Weights of a small audio embedding model: soap at rate 0.0038.
Rows from block 8 of a small audio embedding model, named by matrix and row number. Rows with one number belong to one neuron. Each number is 50 + 12 x the weight over its row's rms, rounded and kept within 0 to 99. All counts start at 0. After the name is the row's rms in percent of the matrix's.
Before each neuron's rows are labels from the 100 clips, of 14976, where the neuron reaches its highest value: "responds to" is what is common among them. Only what is clearly more common there than usual is listed. The data: single notes of musical instruments (NSynth).
# fc1: second MLP up (model.blocks.8.mlp.fc1.weight, 768x128), inputs 0-42
# fc2: second MLP down (model.blocks.8.mlp.fc2.weight, 128x768, transposed), outputs 0-42

responds to: pitch class E; octave 3; note: E3
fc1.431 090:53 49 60 45 36 51 49 31 24 62 67 42 54 38 37 54 44 38 37 47 39 48 59 58 31 55 58 47 41 51 34 47 25 20 46 60 59 74 44 61 55 59 83
fc2.431 101:51 56 47 33 53 58 51 41 76 37 46 50 63 47 63 30 49 63 49 45 63 46 46 55 55 56 54 41 55 45 59 42 80 61 42 37 46 44 53 40 54 32 11

responds to: pitch class F
fc1.218 107:45 45 17 48 42 35 34 36 63 50 46 58 69 49 64 36 44 45 58 43 50 55 59 65 47 47 59 46 62 60 52 58 35 32 39 36 41 45 47 48 31 49 48
fc2.218 102:39 52 51 60 37 53 53 40 43 38 55 55 33 52 23 67 57 58 50 49 46 42 50 30 51 44 51 33 26 57 43 56 35 63 60 52 30 48 50 31 55 28 38

responds to: pitch class E; organ; octave 3; note: E3
fc1.610 090:58 50 50 44 31 49 62 36 63 59 55 30 58 49 65 49 67 67 30 75 52 43 44 36 49 27 63 29 40 45 28 52 46 42 64 38 41 35 52 34 44 25 43
fc2.610 088:38 47 51 53 52 63 58 71 41 31 57 92 37 45 46 46 37 51 66 43 47 49 52 49 45 52 37 61 49 56 60 52 41 52 23 49 46 69 41 69 32 63 44

responds to: synthetic; pitch class F; vocal
fc1.417 112:65 62 52 56 37 65 66 52 53 19 51 53 33 67 53 80 51 51 53 63 41 44 60 47 58 33 61 42 55 46 61 54 52 50 56 71 40 45 48 73 26 46 39
fc2.417 100:34 40 40 46 62 61 37 38 43 80 48 53 90 43 41 52 48 49 45 45 61 47 44 45 46 54 57 29 46 59 34 67 51 43 19 21 69 75 37 32 56 50 45

responds to: pitch class F; octave 3; note: F3
fc1.536 115:32 56 38 46 48 48 53 69 65 56 38 58 61 50 67 58 29 75 53 43 23 49 62 51 52 48 36 42 55 34 66 44 44 41 59 45 56 61 69 33 35 37 36
fc2.536 119:52 47 66 64 40 43 51 35 38 45 61 44 54 46 48 57 66 17 58 54 69 57 40 60 43 54 36 27 35 53 36 45 45 63 50 46 52 33 30 61 58 53 63

responds to: pitch class C#; pitch class D
fc1.342 089:32 51 42 61 54 44 52 60 54 57 81 38 76 49 61 39 58 26 44 62 37 42 57 60 50 57 53 31 42 42 48 45 66 45 32 46 58 66 43 34 60 22 37
fc2.342 086:69 59 46 58 51 68 61 47 61 42 45 47 44 56 33 64 46 65 46 45 62 75 26 66 42 54 55 60 70 70 54 64 35 43 50 61 42 50 75 65 44 76 53

responds to: synthetic; pitch class A#; octave 2
fc1.138 094:46 37 23 42 47 56 34 41 44 73 38 35 60 60 52 52 42 61 51 53 49 30 46 42 41 51 68 46 53 37 41 44 64 43 44 47 32 64 30 17 56 40 58
fc2.138 096:50 58 63 61 57 42 44 56 57 41 41 50 30 28 51 60 49 47 72 47 51 52 49 48 53 48 33 54 57 47 49 43 27 58 52 59 60 37 66 60 64 61 52

responds to: pitch class C#; octave 3; note: C#3
fc1.482 117:37 62 50 35 44 62 42 35 26 44 36 46 32 39 42 47 54 36 45 44 36 48 61 50 51 49 20 46 37 58 54 50 46 29 38 40 46 63 41 60 45 51 59
fc2.482 104:76 37 71 56 67 55 53 48 65 61 66 52 49 53 56 65 61 54 56 62 42 48 36 65 53 41 69 43 68 60 54 54 61 55 70 45 58 49 43 45 51 44 38

responds to: octave 2; octave 1
fc1.183 110:57 51 47 61 49 65 46 74 59 40 70 32 75 46 67 58 36 47 72 48 41 50 72 16 40 44 47 60 67 26 42 43 59 34 58 49 45 47 48 64 55 49 58
fc2.183 110:50 60 34 36 47 49 54 24 49 37 40 41 43 57 52 54 41 69 54 39 33 36 42 73 57 48 55 52 46 74 56 67 47 66 40 47 65 48 51 44 59 57 49

responds to: octave 2
fc1.192 101:46 43 50 66 35 31 83 52 40 47 41 53 37 53 39 44 30 49 48 37 29 41 50 64 60 40 47 46 55 26 44 50 45 54 50 67 54 68 38 64 44 36 64
fc2.192 101:47 55 64 47 62 55 35 46 52 58 47 57 43 27 69 56 60 61 47 50 76 56 47 39 41 64 51 45 47 87 68 52 62 48 64 56 36 42 54 51 59 65 31

responds to: octave 2; pitch class F
fc1.563 093:61 35 50 43 55 49 55 59 64 66 67 38 79 50 35 40 44 45 45 33 51 48 55 40 50 54 63 37 44 37 45 41 51 44 57 62 56 55 73 31 42 35 40
fc2.563 092:40 58 54 42 56 52 46 32 44 51 36 55 51 53 68 50 48 70 59 54 58 65 52 37 45 37 44 53 64 71 47 57 41 39 53 58 54 46 20 62 51 62 49

responds to: pitch class E; organ; pitch class A
fc1.429 084:50 66 35 61 56 47 68 65 68 50 50 59 34 67 36 50 36 43 56 48 55 31 44 46 69 67 59 64 53 51 59 53 35 46 57 59 44 47 50 60 34 40 39
fc2.429 085:47 29 63 58 57 32 43 39 35 41 60 43 54 26 58 54 52 45 50 63 70 69 61 43 33 55 60 48 34 52 47 31 65 42 69 49 65 56 50 42 48 47 59

responds to: octave 2
fc1.0 094:41 59 68 65 71 54 74 42 63 48 43 48 69 41 54 64 72 63 43 68 41 46 55 37 74 59 36 47 78 44 73 26 63 72 49 80 46 35 52 55 53 62 40
fc2.0 112:51 40 28 36 36 48 38 38 38 62 68 42 39 62 53 48 32 51 60 32 59 41 52 53 15 46 60 51 27 53 48 55 35 34 23 37 63 55 62 47 61 58 57

responds to: octave 2; guitar; octave 1
fc1.82 090:60 51 32 39 64 60 30 63 45 53 78 64 46 48 37 48 04 47 71 39 46 52 60 57 60 50 55 32 63 46 49 57 47 47 42 38 60 32 37 48 35 50 43
fc2.82 088:44 58 63 66 47 52 67 24 65 57 37 39 62 43 53 60 80 69 49 55 32 36 43 62 44 61 62 74 24 47 36 35 47 46 44 55 61 55 58 55 68 50 68

responds to: pitch class C#; octave 3; note: C#3
fc1.696 091:46 59 58 58 52 58 26 47 65 27 34 37 45 47 49 46 43 58 59 28 47 53 42 63 69 19 58 27 56 71 44 25 45 49 61 45 48 43 48 34 33 49 47
fc2.696 093:55 49 45 60 36 60 56 43 47 68 61 70 75 52 44 44 50 59 27 78 52 50 45 44 42 49 27 59 55 53 40 71 36 65 42 41 53 43 55 54 53 47 61

responds to: octave 2
fc1.371 087:47 41 38 57 49 68 61 56 64 70 45 63 65 15 37 54 42 35 35 74 43 45 51 47 39 34 39 36 38 36 58 73 50 49 39 59 56 54 44 67 35 50 48
fc2.371 086:45 53 52 47 55 24 44 41 33 41 51 45 41 69 59 34 50 40 55 29 44 33 43 56 61 57 42 89 45 76 33 31 44 40 57 50 61 58 48 42 41 46 32

responds to: octave 2; octave 1
fc1.258 113:45 44 57 51 39 49 61 52 57 29 70 52 63 62 53 55 31 40 51 38 54 46 54 61 61 61 76 26 29 55 49 66 56 62 38 43 47 88 48 55 47 61 32
fc2.258 109:30 54 39 41 59 50 41 37 55 64 36 39 33 36 48 45 46 55 45 51 47 51 49 38 34 39 37 70 53 40 63 27 45 53 63 47 64 38 38 66 27 50 46

responds to: pitch class F; octave 3; note: F3; organ
fc1.481 102:63 47 26 35 57 65 59 53 44 55 45 52 42 45 68 56 54 50 63 61 39 36 45 70 52 54 52 32 48 55 57 58 42 29 63 36 56 34 37 48 19 39 61
fc2.481 108:36 34 43 41 53 36 55 42 61 51 53 60 69 55 25 63 48 60 44 49 63 70 61 40 61 52 54 45 44 54 45 49 75 66 47 51 61 40 50 63 57 55 44

responds to: pitch class E; octave 5; note: E5
fc1.154 083:44 54 41 37 51 39 50 48 76 44 50 34 48 39 36 36 24 61 55 57 51 39 61 48 55 49 56 47 66 21 46 44 39 53 35 58 46 53 45 32 48 63 40
fc2.154 083:47 48 58 56 63 74 52 57 50 68 66 55 55 50 43 40 64 30 70 46 40 68 35 55 36 55 43 48 38 60 51 49 48 32 52 51 40 49 43 74 41 48 81

responds to: synthetic; pitch class E
fc1.725 127:47 61 31 53 44 40 61 56 38 48 73 57 40 35 53 66 69 45 50 49 53 56 59 33 43 50 54 46 42 48 46 50 42 37 53 62 74 49 49 66 36 53 24
fc2.725 118:56 47 70 30 37 52 36 48 46 65 37 60 57 71 44 59 38 50 52 51 40 43 45 76 56 51 47 43 47 40 42 45 54 67 44 32 60 45 65 44 52 58 63

responds to: pitch class F; organ
fc1.538 096:43 51 46 53 37 41 50 54 47 52 42 50 60 54 48 58 40 68 52 49 42 51 58 62 58 34 44 34 60 66 47 58 32 44 57 34 42 55 52 60 30 46 56
fc2.538 098:50 36 43 57 41 34 51 52 43 33 51 58 50 51 50 60 53 49 50 68 53 57 46 48 40 45 66 63 37 47 40 54 62 45 47 64 53 33 31 44 74 50 54

responds to: pitch class F; octave 4; note: F4
fc1.32 091:40 39 49 50 53 48 29 29 52 51 53 29 49 57 46 48 37 66 34 39 52 61 80 49 51 70 32 25 78 41 74 55 65 46 48 60 43 42 50 72 41 47 51
fc2.32 089:38 68 53 36 54 49 57 80 49 50 46 72 47 44 68 43 54 38 71 72 43 31 32 58 43 38 65 66 26 56 36 45 47 60 63 53 41 50 50 17 72 38 40

responds to: pitch class C#; source: electronic; organ
fc1.130 095:41 70 56 62 55 51 53 50 54 66 41 35 51 56 51 58 81 66 36 41 59 39 57 33 45 58 61 34 55 63 32 27 81 36 63 46 32 35 47 51 47 51 73
fc2.130 097:57 47 49 51 37 53 32 65 34 28 67 50 33 36 51 53 23 29 50 46 32 50 45 61 56 61 40 52 51 36 63 70 18 65 62 53 75 68 59 48 53 55 39

responds to: synthetic; octave 2; pitch class C#
fc1.541 077:56 24 47 75 41 43 59 50 43 48 52 43 61 42 53 61 49 75 44 45 40 56 42 68 54 89 49 51 73 53 41 50 54 60 51 49 35 37 60 61 43 24 36
fc2.541 075:48 79 56 38 60 59 48 63 48 47 42 58 48 62 61 35 40 40 42 47 56 52 88 42 58 14 63 53 50 54 43 69 34 26 54 50 52 70 43 55 42 60 62

responds to: pitch class C#; pitch class C
fc1.262 073:41 22 67 49 40 59 31 38 61 46 60 51 66 56 26 50 53 74 42 43 51 54 55 54 44 49 60 60 57 45 56 43 40 47 60 51 52 44 58 42 44 35 44
fc2.262 071:40 40 23 60 42 43 79 58 46 25 48 57 44 43 73 68 56 30 46 72 41 57 58 48 63 58 26 30 60 50 38 58 55 56 56 61 36 45 60 46 43 60 45

responds to: synthetic; bass; octave 1; octave 2
fc1.252 147:61 43 52 54 39 44 52 45 32 40 59 20 54 66 63 59 49 48 50 44 41 47 48 58 58 58 50 45 46 31 40 52 28 46 45 59 41 52 40 39 56 54 46
fc2.252 165:43 68 46 56 59 48 33 31 46 60 64 77 28 53 61 57 41 42 53 56 53 48 50 37 54 45 58 41 35 74 45 55 58 36 54 40 39 30 57 54 42 38 54

responds to: pitch class F; octave 3; note: F3
fc1.658 103:71 63 47 32 33 62 43 45 41 33 31 64 54 70 63 47 41 35 41 57 52 74 42 32 51 37 39 41 49 50 53 53 56 35 45 57 43 57 65 56 59 65 54
fc2.658 097:50 45 53 69 56 60 53 44 42 63 70 33 44 45 43 73 61 54 49 40 58 55 71 22 55 57 61 53 53 53 42 36 56 47 39 39 44 52 42 33 40 47 68

responds to: pitch class C#; octave 5; note: C#5; instrument family: mallet
fc1.233 079:59 63 44 39 42 43 65 25 60 38 41 47 57 54 47 70 54 70 35 51 51 43 56 58 54 53 68 48 62 39 45 55 53 39 41 65 40 50 44 52 41 31 56
fc2.233 083:32 39 42 69 55 49 48 62 37 65 62 41 45 44 70 47 60 41 63 34 54 43 73 46 36 47 44 40 44 35 53 57 60 37 58 36 45 57 36 47 56 68 39

responds to: pitch class E; octave 3; note: E3; mallet
fc1.356 129:25 58 48 40 46 51 30 66 39 49 62 67 61 37 66 64 31 31 44 51 49 53 52 35 71 43 37 49 35 40 41 57 42 45 58 42 48 55 63 52 50 47 47
fc2.356 124:46 26 41 45 46 50 65 47 61 59 41 40 34 50 29 48 64 63 38 75 45 53 45 56 26 40 58 56 47 60 66 49 46 52 50 59 54 47 55 45 43 53 55

responds to: pitch class F; octave 5; note: F5
fc1.684 096:34 39 29 26 47 53 61 59 48 52 60 57 45 26 31 54 52 36 51 43 61 55 67 48 49 57 53 36 62 68 46 33 42 56 47 44 33 69 67 39 38 43 44
fc2.684 092:58 50 56 79 49 38 28 39 39 49 52 71 48 60 53 47 43 70 59 37 34 66 62 32 46 61 42 57 35 51 54 72 46 61 53 58 63 40 29 41 51 62 53