From a checkpoint of a small audio embedding model: 2800 steps.
Rows from block 8 of a small audio embedding model, named by matrix and row number. Rows with one number belong to one neuron. Each number is 128 + 24 x the weight over its row's rms, rounded and kept within 0 to 255. All counts start at 0. Numbers have three digits each.
After each neuron's rows are labels from the 100 clips, of 14976, where the neuron reaches its highest value: "loudest band" is the band of the loudest frequency at the time of the peak. Only what is clearly more common there than usual is listed. The data: single notes of musical instruments (NSynth).
# fc1: first MLP up (model.blocks.8.ff1.fc1.weight, 768x128), inputs 0-127
# fc2: first MLP down (model.blocks.8.ff1.fc2.weight, 128x768, transposed), outputs 0-127

fc1.524:180120093167126118128136106148112185170107164134136139140094153114124138138105115110106114154116125103114109137118144134103109120127096120124124162142152100162103117093131127086162146122152135142113148123151116153137115164117143107153139159138122112112150091132088128125145126139153076116100106119079137085071124084164075138137087150105122150103148090095154126141169149123096138103104
fc2.524:108144165105148164129111121151108073115157106129115143159148144130161070142149137089160131129158106151138129142126167104067139151144174180113147139141163119114144099163118111105109152100149115118186097111087144142119124117155136117104129132135142128087104125116138097148108147132134162132114115163145150136133126108133187100141157122086142146135151121128139118148124111174158172123157
loudest band: 250 to 500 Hz

fc1.508:165103134177125173123109180118133174125086170150135154121114119115132130169118171157137186165110095131119144103080116109128097145115127089119138091123075106138125158130133170091155142133151138153104134159135146145197120123134096132140126102111163087095101139131109116144105136132125143131126098116104109150144139149120146116094111108124113149127144136114126154153166154116153139112156
fc2.508:153129092116146123157177131141113137098136107101107138153162193139173144110119119112102137097163146165126162184162149170114120114128128117123157140142210069103106135138106094137141100120111134108124115126134129134107130128143185166102158140157115132147143102135157100116166131153115158132110149152107127115142090108135157112130115146090144141162158127113133116134146152126125118138097
loudest band: 1000 to 2000 Hz

fc1.169:143120103194141141101104131097154122180118111159125103117112133127132121070138126143122099163155212070138152122166148132114160115152118096132108098116097165152108139129116148157157137144148127104153106116114095097110126135169113151102147114147139123095125150129143125135123106179140138139111170169117117097138136151147145145120134142142123086132167144155123154131137143160156128157102
fc2.169:133168122114079105143117133122101122107126143115139104149121126119155131112121144171119170148155094151072120122140139136143123093170136114162139162135124141153113133109134181130146122144106110126148148104119124112094090109090130110146133148131141111158161127165132111145124131094093160123111079090101127121098108101117087108100132114118106135108152186176149142102159114090089076095158
loudest band: 1000 to 2000 Hz

fc1.130:118114131108100099088128142075147110125129122099118162131133163138140119099117173098138113134133134126128131123180148148083120113123092113135162127097179130135132117120146150154154137140093107148113134137116109121116122130143137161150158088147107149140130079163090118128105119123142131166085076101071163091083082133143099088138135127110125123104136121126137131173161167088142095115131
fc2.130:134194156124121124146112133126141137157130143170135136144126123088117071177119128123106140116141139131100146142130084113154169171173151130094114162109114166184152139144122133125141132118138109142137157160116136124148108147148153091120105156128116124118084169122137099120152115152134140105162135181158134155132142111097187169142094149147107123143105121119120136133092097170126143093106
loudest band: 500 to 1000 Hz

fc1.715:142163129106138132139122161137143133120175161113152153118105112192157133140147141104111140144125136120135115132163113168094193102113145168140136125112145125152103113161117140147106101129133145137116113155112091134143126138130132133098143169147113096095134135111141125137156150139093146096135108155095084096142150111136140148144090119128122128046134191164110099092114147152098141088141
fc2.715:102089113157127163123151138144105151109090082130083161103137175095061147118114120143111093107149152162147114152149120121138113117148151107143135151156147172124148110097160140127166132117110098108138138135136149109126148164149170134160151083176156113181111145126148138129107143109146139162148122137178143127135113106130143114144142161161139105140140117122110158152087101101127133145163
loudest band: 250 to 500 Hz

fc1.180:124111124132129088130153115158169114180084131119114122130112145148128157184120155120156150129130092125122117164106121111124123081159105161146126117111108137086130147157190165095197151181140104104147171158101136147098121121112106113142128116166118110114169151134122141174136161111108141137092073112128126115154131131133128127106158134125101157128164123162125144109119108134126127114125
fc2.180:130150141126122166149114144070134113081140150170132151117129112138157125083114104142105146156126194144174142100168128163119156167119135105150123181138153156162162116112086145154096136104107161130110123130133151118159137118135151098138147166132151177129137087159131096093138136126131140126137166145134127147133130134151126116144129131130115143123123127144180122192116141140127190139123
loudest band: 250 to 500 Hz

fc1.231:128137177146116146144122087100089134128121110168141058147137107120114149124147156121129151177137135104130143164141137114144097126103098120149122127110114130183142088117141111150158100126130053069126128164132107112123117131145125175135164137139167101089119133109147112098135107125155119113132065131171126128112143157146123152123115160119130110120145164121104130092081128157127135128130
fc2.231:132085108112114129122178158135152095135112118117114134103127124123144104123121118127091118060128151150151096107093111122108113144130158154132110115144108132072101149155107162128101144124123165139153090101101122118124143103097107104099131147144117151135099120153096155151127150108100152168111110076098114133107138138118135084129132122164123103080130142125128109157174096175081178113110
loudest band: 250 to 500 Hz

fc1.252:157064172135063113145101133110139158107129121125138116118106119135127116144109140112115143088147143110088113102115136150110122118171131097140111149128114123117167132089108161148136139136138117127120078150097143129118130088109145172146141172142138127146141144164095099127159089119076155144126092089094134092123159121133102073167115129111135136098150172114150115155122142087120120104118
fc2.252:135165116119161130105164149115099092146091168138123164123089123123160110147119125124143115116141144101123105149151108102137142135094106143101189139102189142141092136129145112105137112108109123135153160134149100142112144143176133077138116150117121120117116089088139136097080144141148133117126116174134121143147117135100149175082123145113116148126122137083090162116095109173142169109097
loudest band: 500 to 1000 Hz

fc1.445:113103137119103156124140124135147111143130108117133156134135112131158126127086124124118110127139109081129187123164153151154105108127111127086129117136147131110106128125137136111185067147121098151094089100125119122128101105111116151188142154132168134109080132129151155091120152084083126112127137159101161097170156132132101149138157123085143140129136125134141153138152149080103188114103
fc2.445:129176149162128119146118112125144111110117141151146065141103181100108130093171165108165129115136157157150108152113112090140147137138160121160176142141137121156136112136126126179078147128117152116156139118128096110124171161134155105090147125089093097136171121129141120129145125151157146159126120099148093147090149085130153118138105123142118113114146160111109129114117123178145092148159
loudest band: 500 to 1000 Hz

fc1.452:116126100133177088121126095148114146099113147115165141155141145154137098117123119144179141124136101170146113107122137098078131112142140117169106112130138132110120091172141092139111105122165078123128150129098150115149110100112140133087101128130173095151128129108159107128104113099133113124111096128129158110165133133095162117115123142154054153172106102126136136141139184137139174109151
fc2.452:107145187125094164131132088140105108141148098121119095133101129162138109083145129090124103128124130089134175144087109101159139167110127159100108083131133092135138097106114125080132129155147138143146135113108095126121133070151104119157139128129150157106137127184120137124122124124086140128165161118127138137067136103100100125144128148122181134115165109107133109160145103114138119148090
loudest band: 250 to 500 Hz

fc1.6:072177127143144118136126131120183126129149133149109150129134150135134095131144132106132145158104130148123131153178159164129108140166094097148158176092112097122127163103141138118137165112083127113146149090117130111145131158133145153095162104150130151151103157106125081121123122130180140097084135144157115089111106098150109143113096121172147124094160086121097121124103146158137126133158
fc2.6:154113103123120102173130127124121099095090103092152109124123115129136174164138114079086116069162124127116124123087123126147104138107104137131096136125115145153128138149124110147150089133120123146122118159125105121104121145085136113133087133111126076094106097140140128109102134138134105177196111098117118105136145110073138163153131145086117097129097093128142125081124139097129117081153
loudest band: 1000 to 2000 Hz

fc1.728:155114125134116092123103087131180136154151087119109113085108108106119171156154103121128121148146120103124146146135148155104132095128149106157122148101147117146113142124110071115148161147115085141163181131096113154088085148139092123133151102137111150086135113126161092138155116146112155112135127097121116149113136070151150160116128136185106137127177131127142114131141154145119080140105
fc2.728:113131109119132146132148138111113130134109141121157082149149127138159127154144153121138172066097125163123113094133104135158125118133118132135139099154142136103089116120160195142128137137156124056110090125175127097150129127092164140135117130108172143183136174132111126151100133136138113142126143142109122144196101154096130119105126128078133136102105151139146156133102138110150163095153
loudest band: 500 to 1000 Hz

fc1.464:135121131093105172160112155091102133095112164109090120130136112112124138144145160148189134130127132127111141150157109149149127128133124121157105111138125076120139120157149108103128152084150110104153158124119093143109198124132157128114107134116127088167089151144132108130082109157133167095159105096094133117145142152139109093147134116119133125086157109104123153104137095091139153103071
fc2.464:117118127164163099087139117163140109150139108158157139116121138126123110117122118111096106121113130130138110114130173118097157145136138153122141133115156211119117130107128131163107132159118145150104103120144133132135051147144079153149179149128104155096162090105079155125153141087139095173094135138168139150129108101097135139105105159155144106137123161140131108114110157130130098109130
loudest band: 250 to 500 Hz

fc1.395:155156098152088134139086165124110136118141108145093119123170119114102116104124146131071110093131136131124133145171145144104077140092138112085127130131120121116101159121103134153114107108131082119170137146119120128147087145178114118136138126139126123101130101143080173077148079085103094132120105128140137125162106131163176122170111142108154138138091144124164135102142127112097134157131
fc2.395:100128149124164066101132122116153133145109126102157138124109153179165125147112104106173160150137112136103129099080114114144162125120105137154099125115127128164164113112138091078166136118155116090102122123157149110120148152148161147135086112111154147130119134119149114159135162182152147159159175100151141104111137145137079103095171135147114091149130136126130138148120119161158140116141
loudest band: 500 to 1000 Hz

fc1.459:119157074117111126132151100130110132175086111143144117119101133133143123092177142139110126145142122060140134116109147100108131066162140094136109101085089106135140098113121148112099185147131096130147104116136108118148077118142116139165141123097122164140154144141102118145152098156135144163123111132141137114103130111146136174147091117099117133124101133144139176144119127120136118058139
fc2.459:132138175157091129108139146088112128105178149111148094149117141141170101143101084110128101105139147138112116135126088144063178155114096152140173121153115133153139135138129156150203130133118153114134113146138128140104148148144159108104154120139143125159141091123091139103131177112101109134147122143096126101150146136105144174133162146123116153111163137125150127128118092134090160157121
loudest band: 500 to 1000 Hz; 1000 to 2000 Hz

fc1.274:116135082116179152107108127135130149158127171105129137142139126124160133124109124122090132103116122123136134120144109112064130069163105141133116152159139118121141089088145111085112146154072102138141094124146143182133073080129135109139098144112139126114148126128130171146108132169131098168163127152116161122092113086145144121132110115101101134121092162119143143159122143110159151111157
fc2.274:112137191158119135123147103098109128094126128140147124098115128150140121120140132141162098165128110115145105143126131086182129175100160129121167105104130138122112142129113136136101113127153098090118141143086119082117149136152108112110125078141129129120154117115147058082134137091099120061076128106130106112127124175130129116151100140144147142129146077146152104088100113112123138145147
loudest band: 250 to 500 Hz; 500 to 1000 Hz

fc1.37:123120139112123114108126142142144128107137098168122105115126137102112110136151138129118127121140145147110117138153142143154158125107131136162158185119113214121118118118146093144163146098138095100075141123097099164169118105122130192118135182141158112108118127129117151121131076147153109106083128154093120095113131162143114113180110150152130140149103113115124135143091102162091104096121
fc2.37:122140126149157119182146134142150143115124175096147192160155158126132108150127140149163145120115100118125118131154159159137096092131115148137133111111125094121135121141131156122120114181129130162180110146180134117097137155124139114142098107124113133140177129136178140155100130132126129123168125109130143197156129077122172151099132134116119119116136197132150120096144139098128150131161
loudest band: 250 to 500 Hz; 1000 to 2000 Hz

fc1.615:118141081130104169160160130121121216127148112117156145132114141108168149140143157116152118089138125111146115110150123113128079092146166141122112133154142128138185114133141123153155173087174135157147138143126158174181129152123158129139133096158124110144155090124145093156129085130168122102114110123129143097105127151118148148085125136129123117117150128145117128155125136127128104172159
fc2.615:172107128123177139121102141144121119145134140153091143138136145177147102135149133167143146157153103126109173159098111134121148120103160113134151146115132152128116183135097150169079120159132128108091077140110107125093165144162134119124118151116169150113131160143155124122139152124122116155162109162114148157156107127133124119127091149152159160108160165158140129172085129103145157174116
loudest band: 250 to 500 Hz

fc1.110:128110126136105102150100134166138119127101153129112101080125145128152111124133094136194142134106132099100150130159100117110110169094068126183098149114132161112154077149140078093115123143135147116159131122119110127134122144162117118146156153132125096122107174130110140108154121130164169113149132133147128135141152184110147097085102140128147147094077112117102132141109148165125123096148
fc2.110:128150123116092122107167142115086082124107123146130151140087100132115114134132167137064162100125183125139109136097133139156160062131151143092131119116108129144111131150108167131140126091134091160123108126101147140121111114139108160100085112114111172129142112121145098125120154118120105105121122125115123149095147074129128153165157115154125129147128139119141139142200104102104174127088
loudest band: 1000 to 2000 Hz; 2000 to 4000 Hz

fc1.131:130156129118178115143101153121089109147116186121156179091147116130107128106081152157119133109117104140070124147089099128100092101124165101129146154104110167105105129140120111134086111129161123126114124135118122122135128128112127143152181136129150139088100118085123093130109113154097127078091107137123160101167160143100125096110137122147119136110113135166108099150136116120089089123104
fc2.131:132098118121116141120166089110160094136119073142099109124143124142155130151135091119091094151102109122167126118150176137149128117098089128124120113161159126137147120118125169106144148126094114105097152136122116111118116087103108086148067114118127098149139099155104157106145119086128170190143160152158119134101106079125117141162131111134174135140131163106150161109119153110117126112145
loudest band: 250 to 500 Hz

fc1.611:094099116142092166114171117118129150160093114127134125120109157133120128137165138116114105174158122091093182140116162087162093120136145134130148102116089145120120124116126174126134109135123135169128119097080107124169115143116134144120117123145094108137159097077152128138126153115135150149125126159111092165148154151173075094098160173120116107129148114151141130106123099130154163166121
fc2.611:132180123113129136157107144090141103065116128114116115092151159114115127143111085144120152098133176111132138104131121139106143145151137125129093156158144141120111150121085102125104150149128112126166128132120145137067139098138129070127152103088146078110111148153087128110129098126141095065153122118160153108096123101122119156132156088150128140142137158154082123150103122124108090123112
loudest band: 1000 to 2000 Hz

fc1.435:162105169176137132145169127124139141102110124123127126136153151122117125125112163137137156176089115159100148154085135150113145123101132096075107151138146130107123158131162108096156153081125128126176181122093135085149114102168115164138133123102121098103119140107109103149094136091142132124117127120141120101135151123172147164113119142113098149105112097168095100113147172146167132151144
fc2.435:138113085105126184163098135129097147167120091116129107077152127126121133126121105131104143131151174141114093093152145145116144143123161122133126092137115094161123101106143128128123118155139156131094107110176091174121126111115185126112123117197115134143152113161167129104132155147091143165130150158101152181143106101117137107115109144141131163136126105092138158159113115126147126092126
loudest band: 2000 to 4000 Hz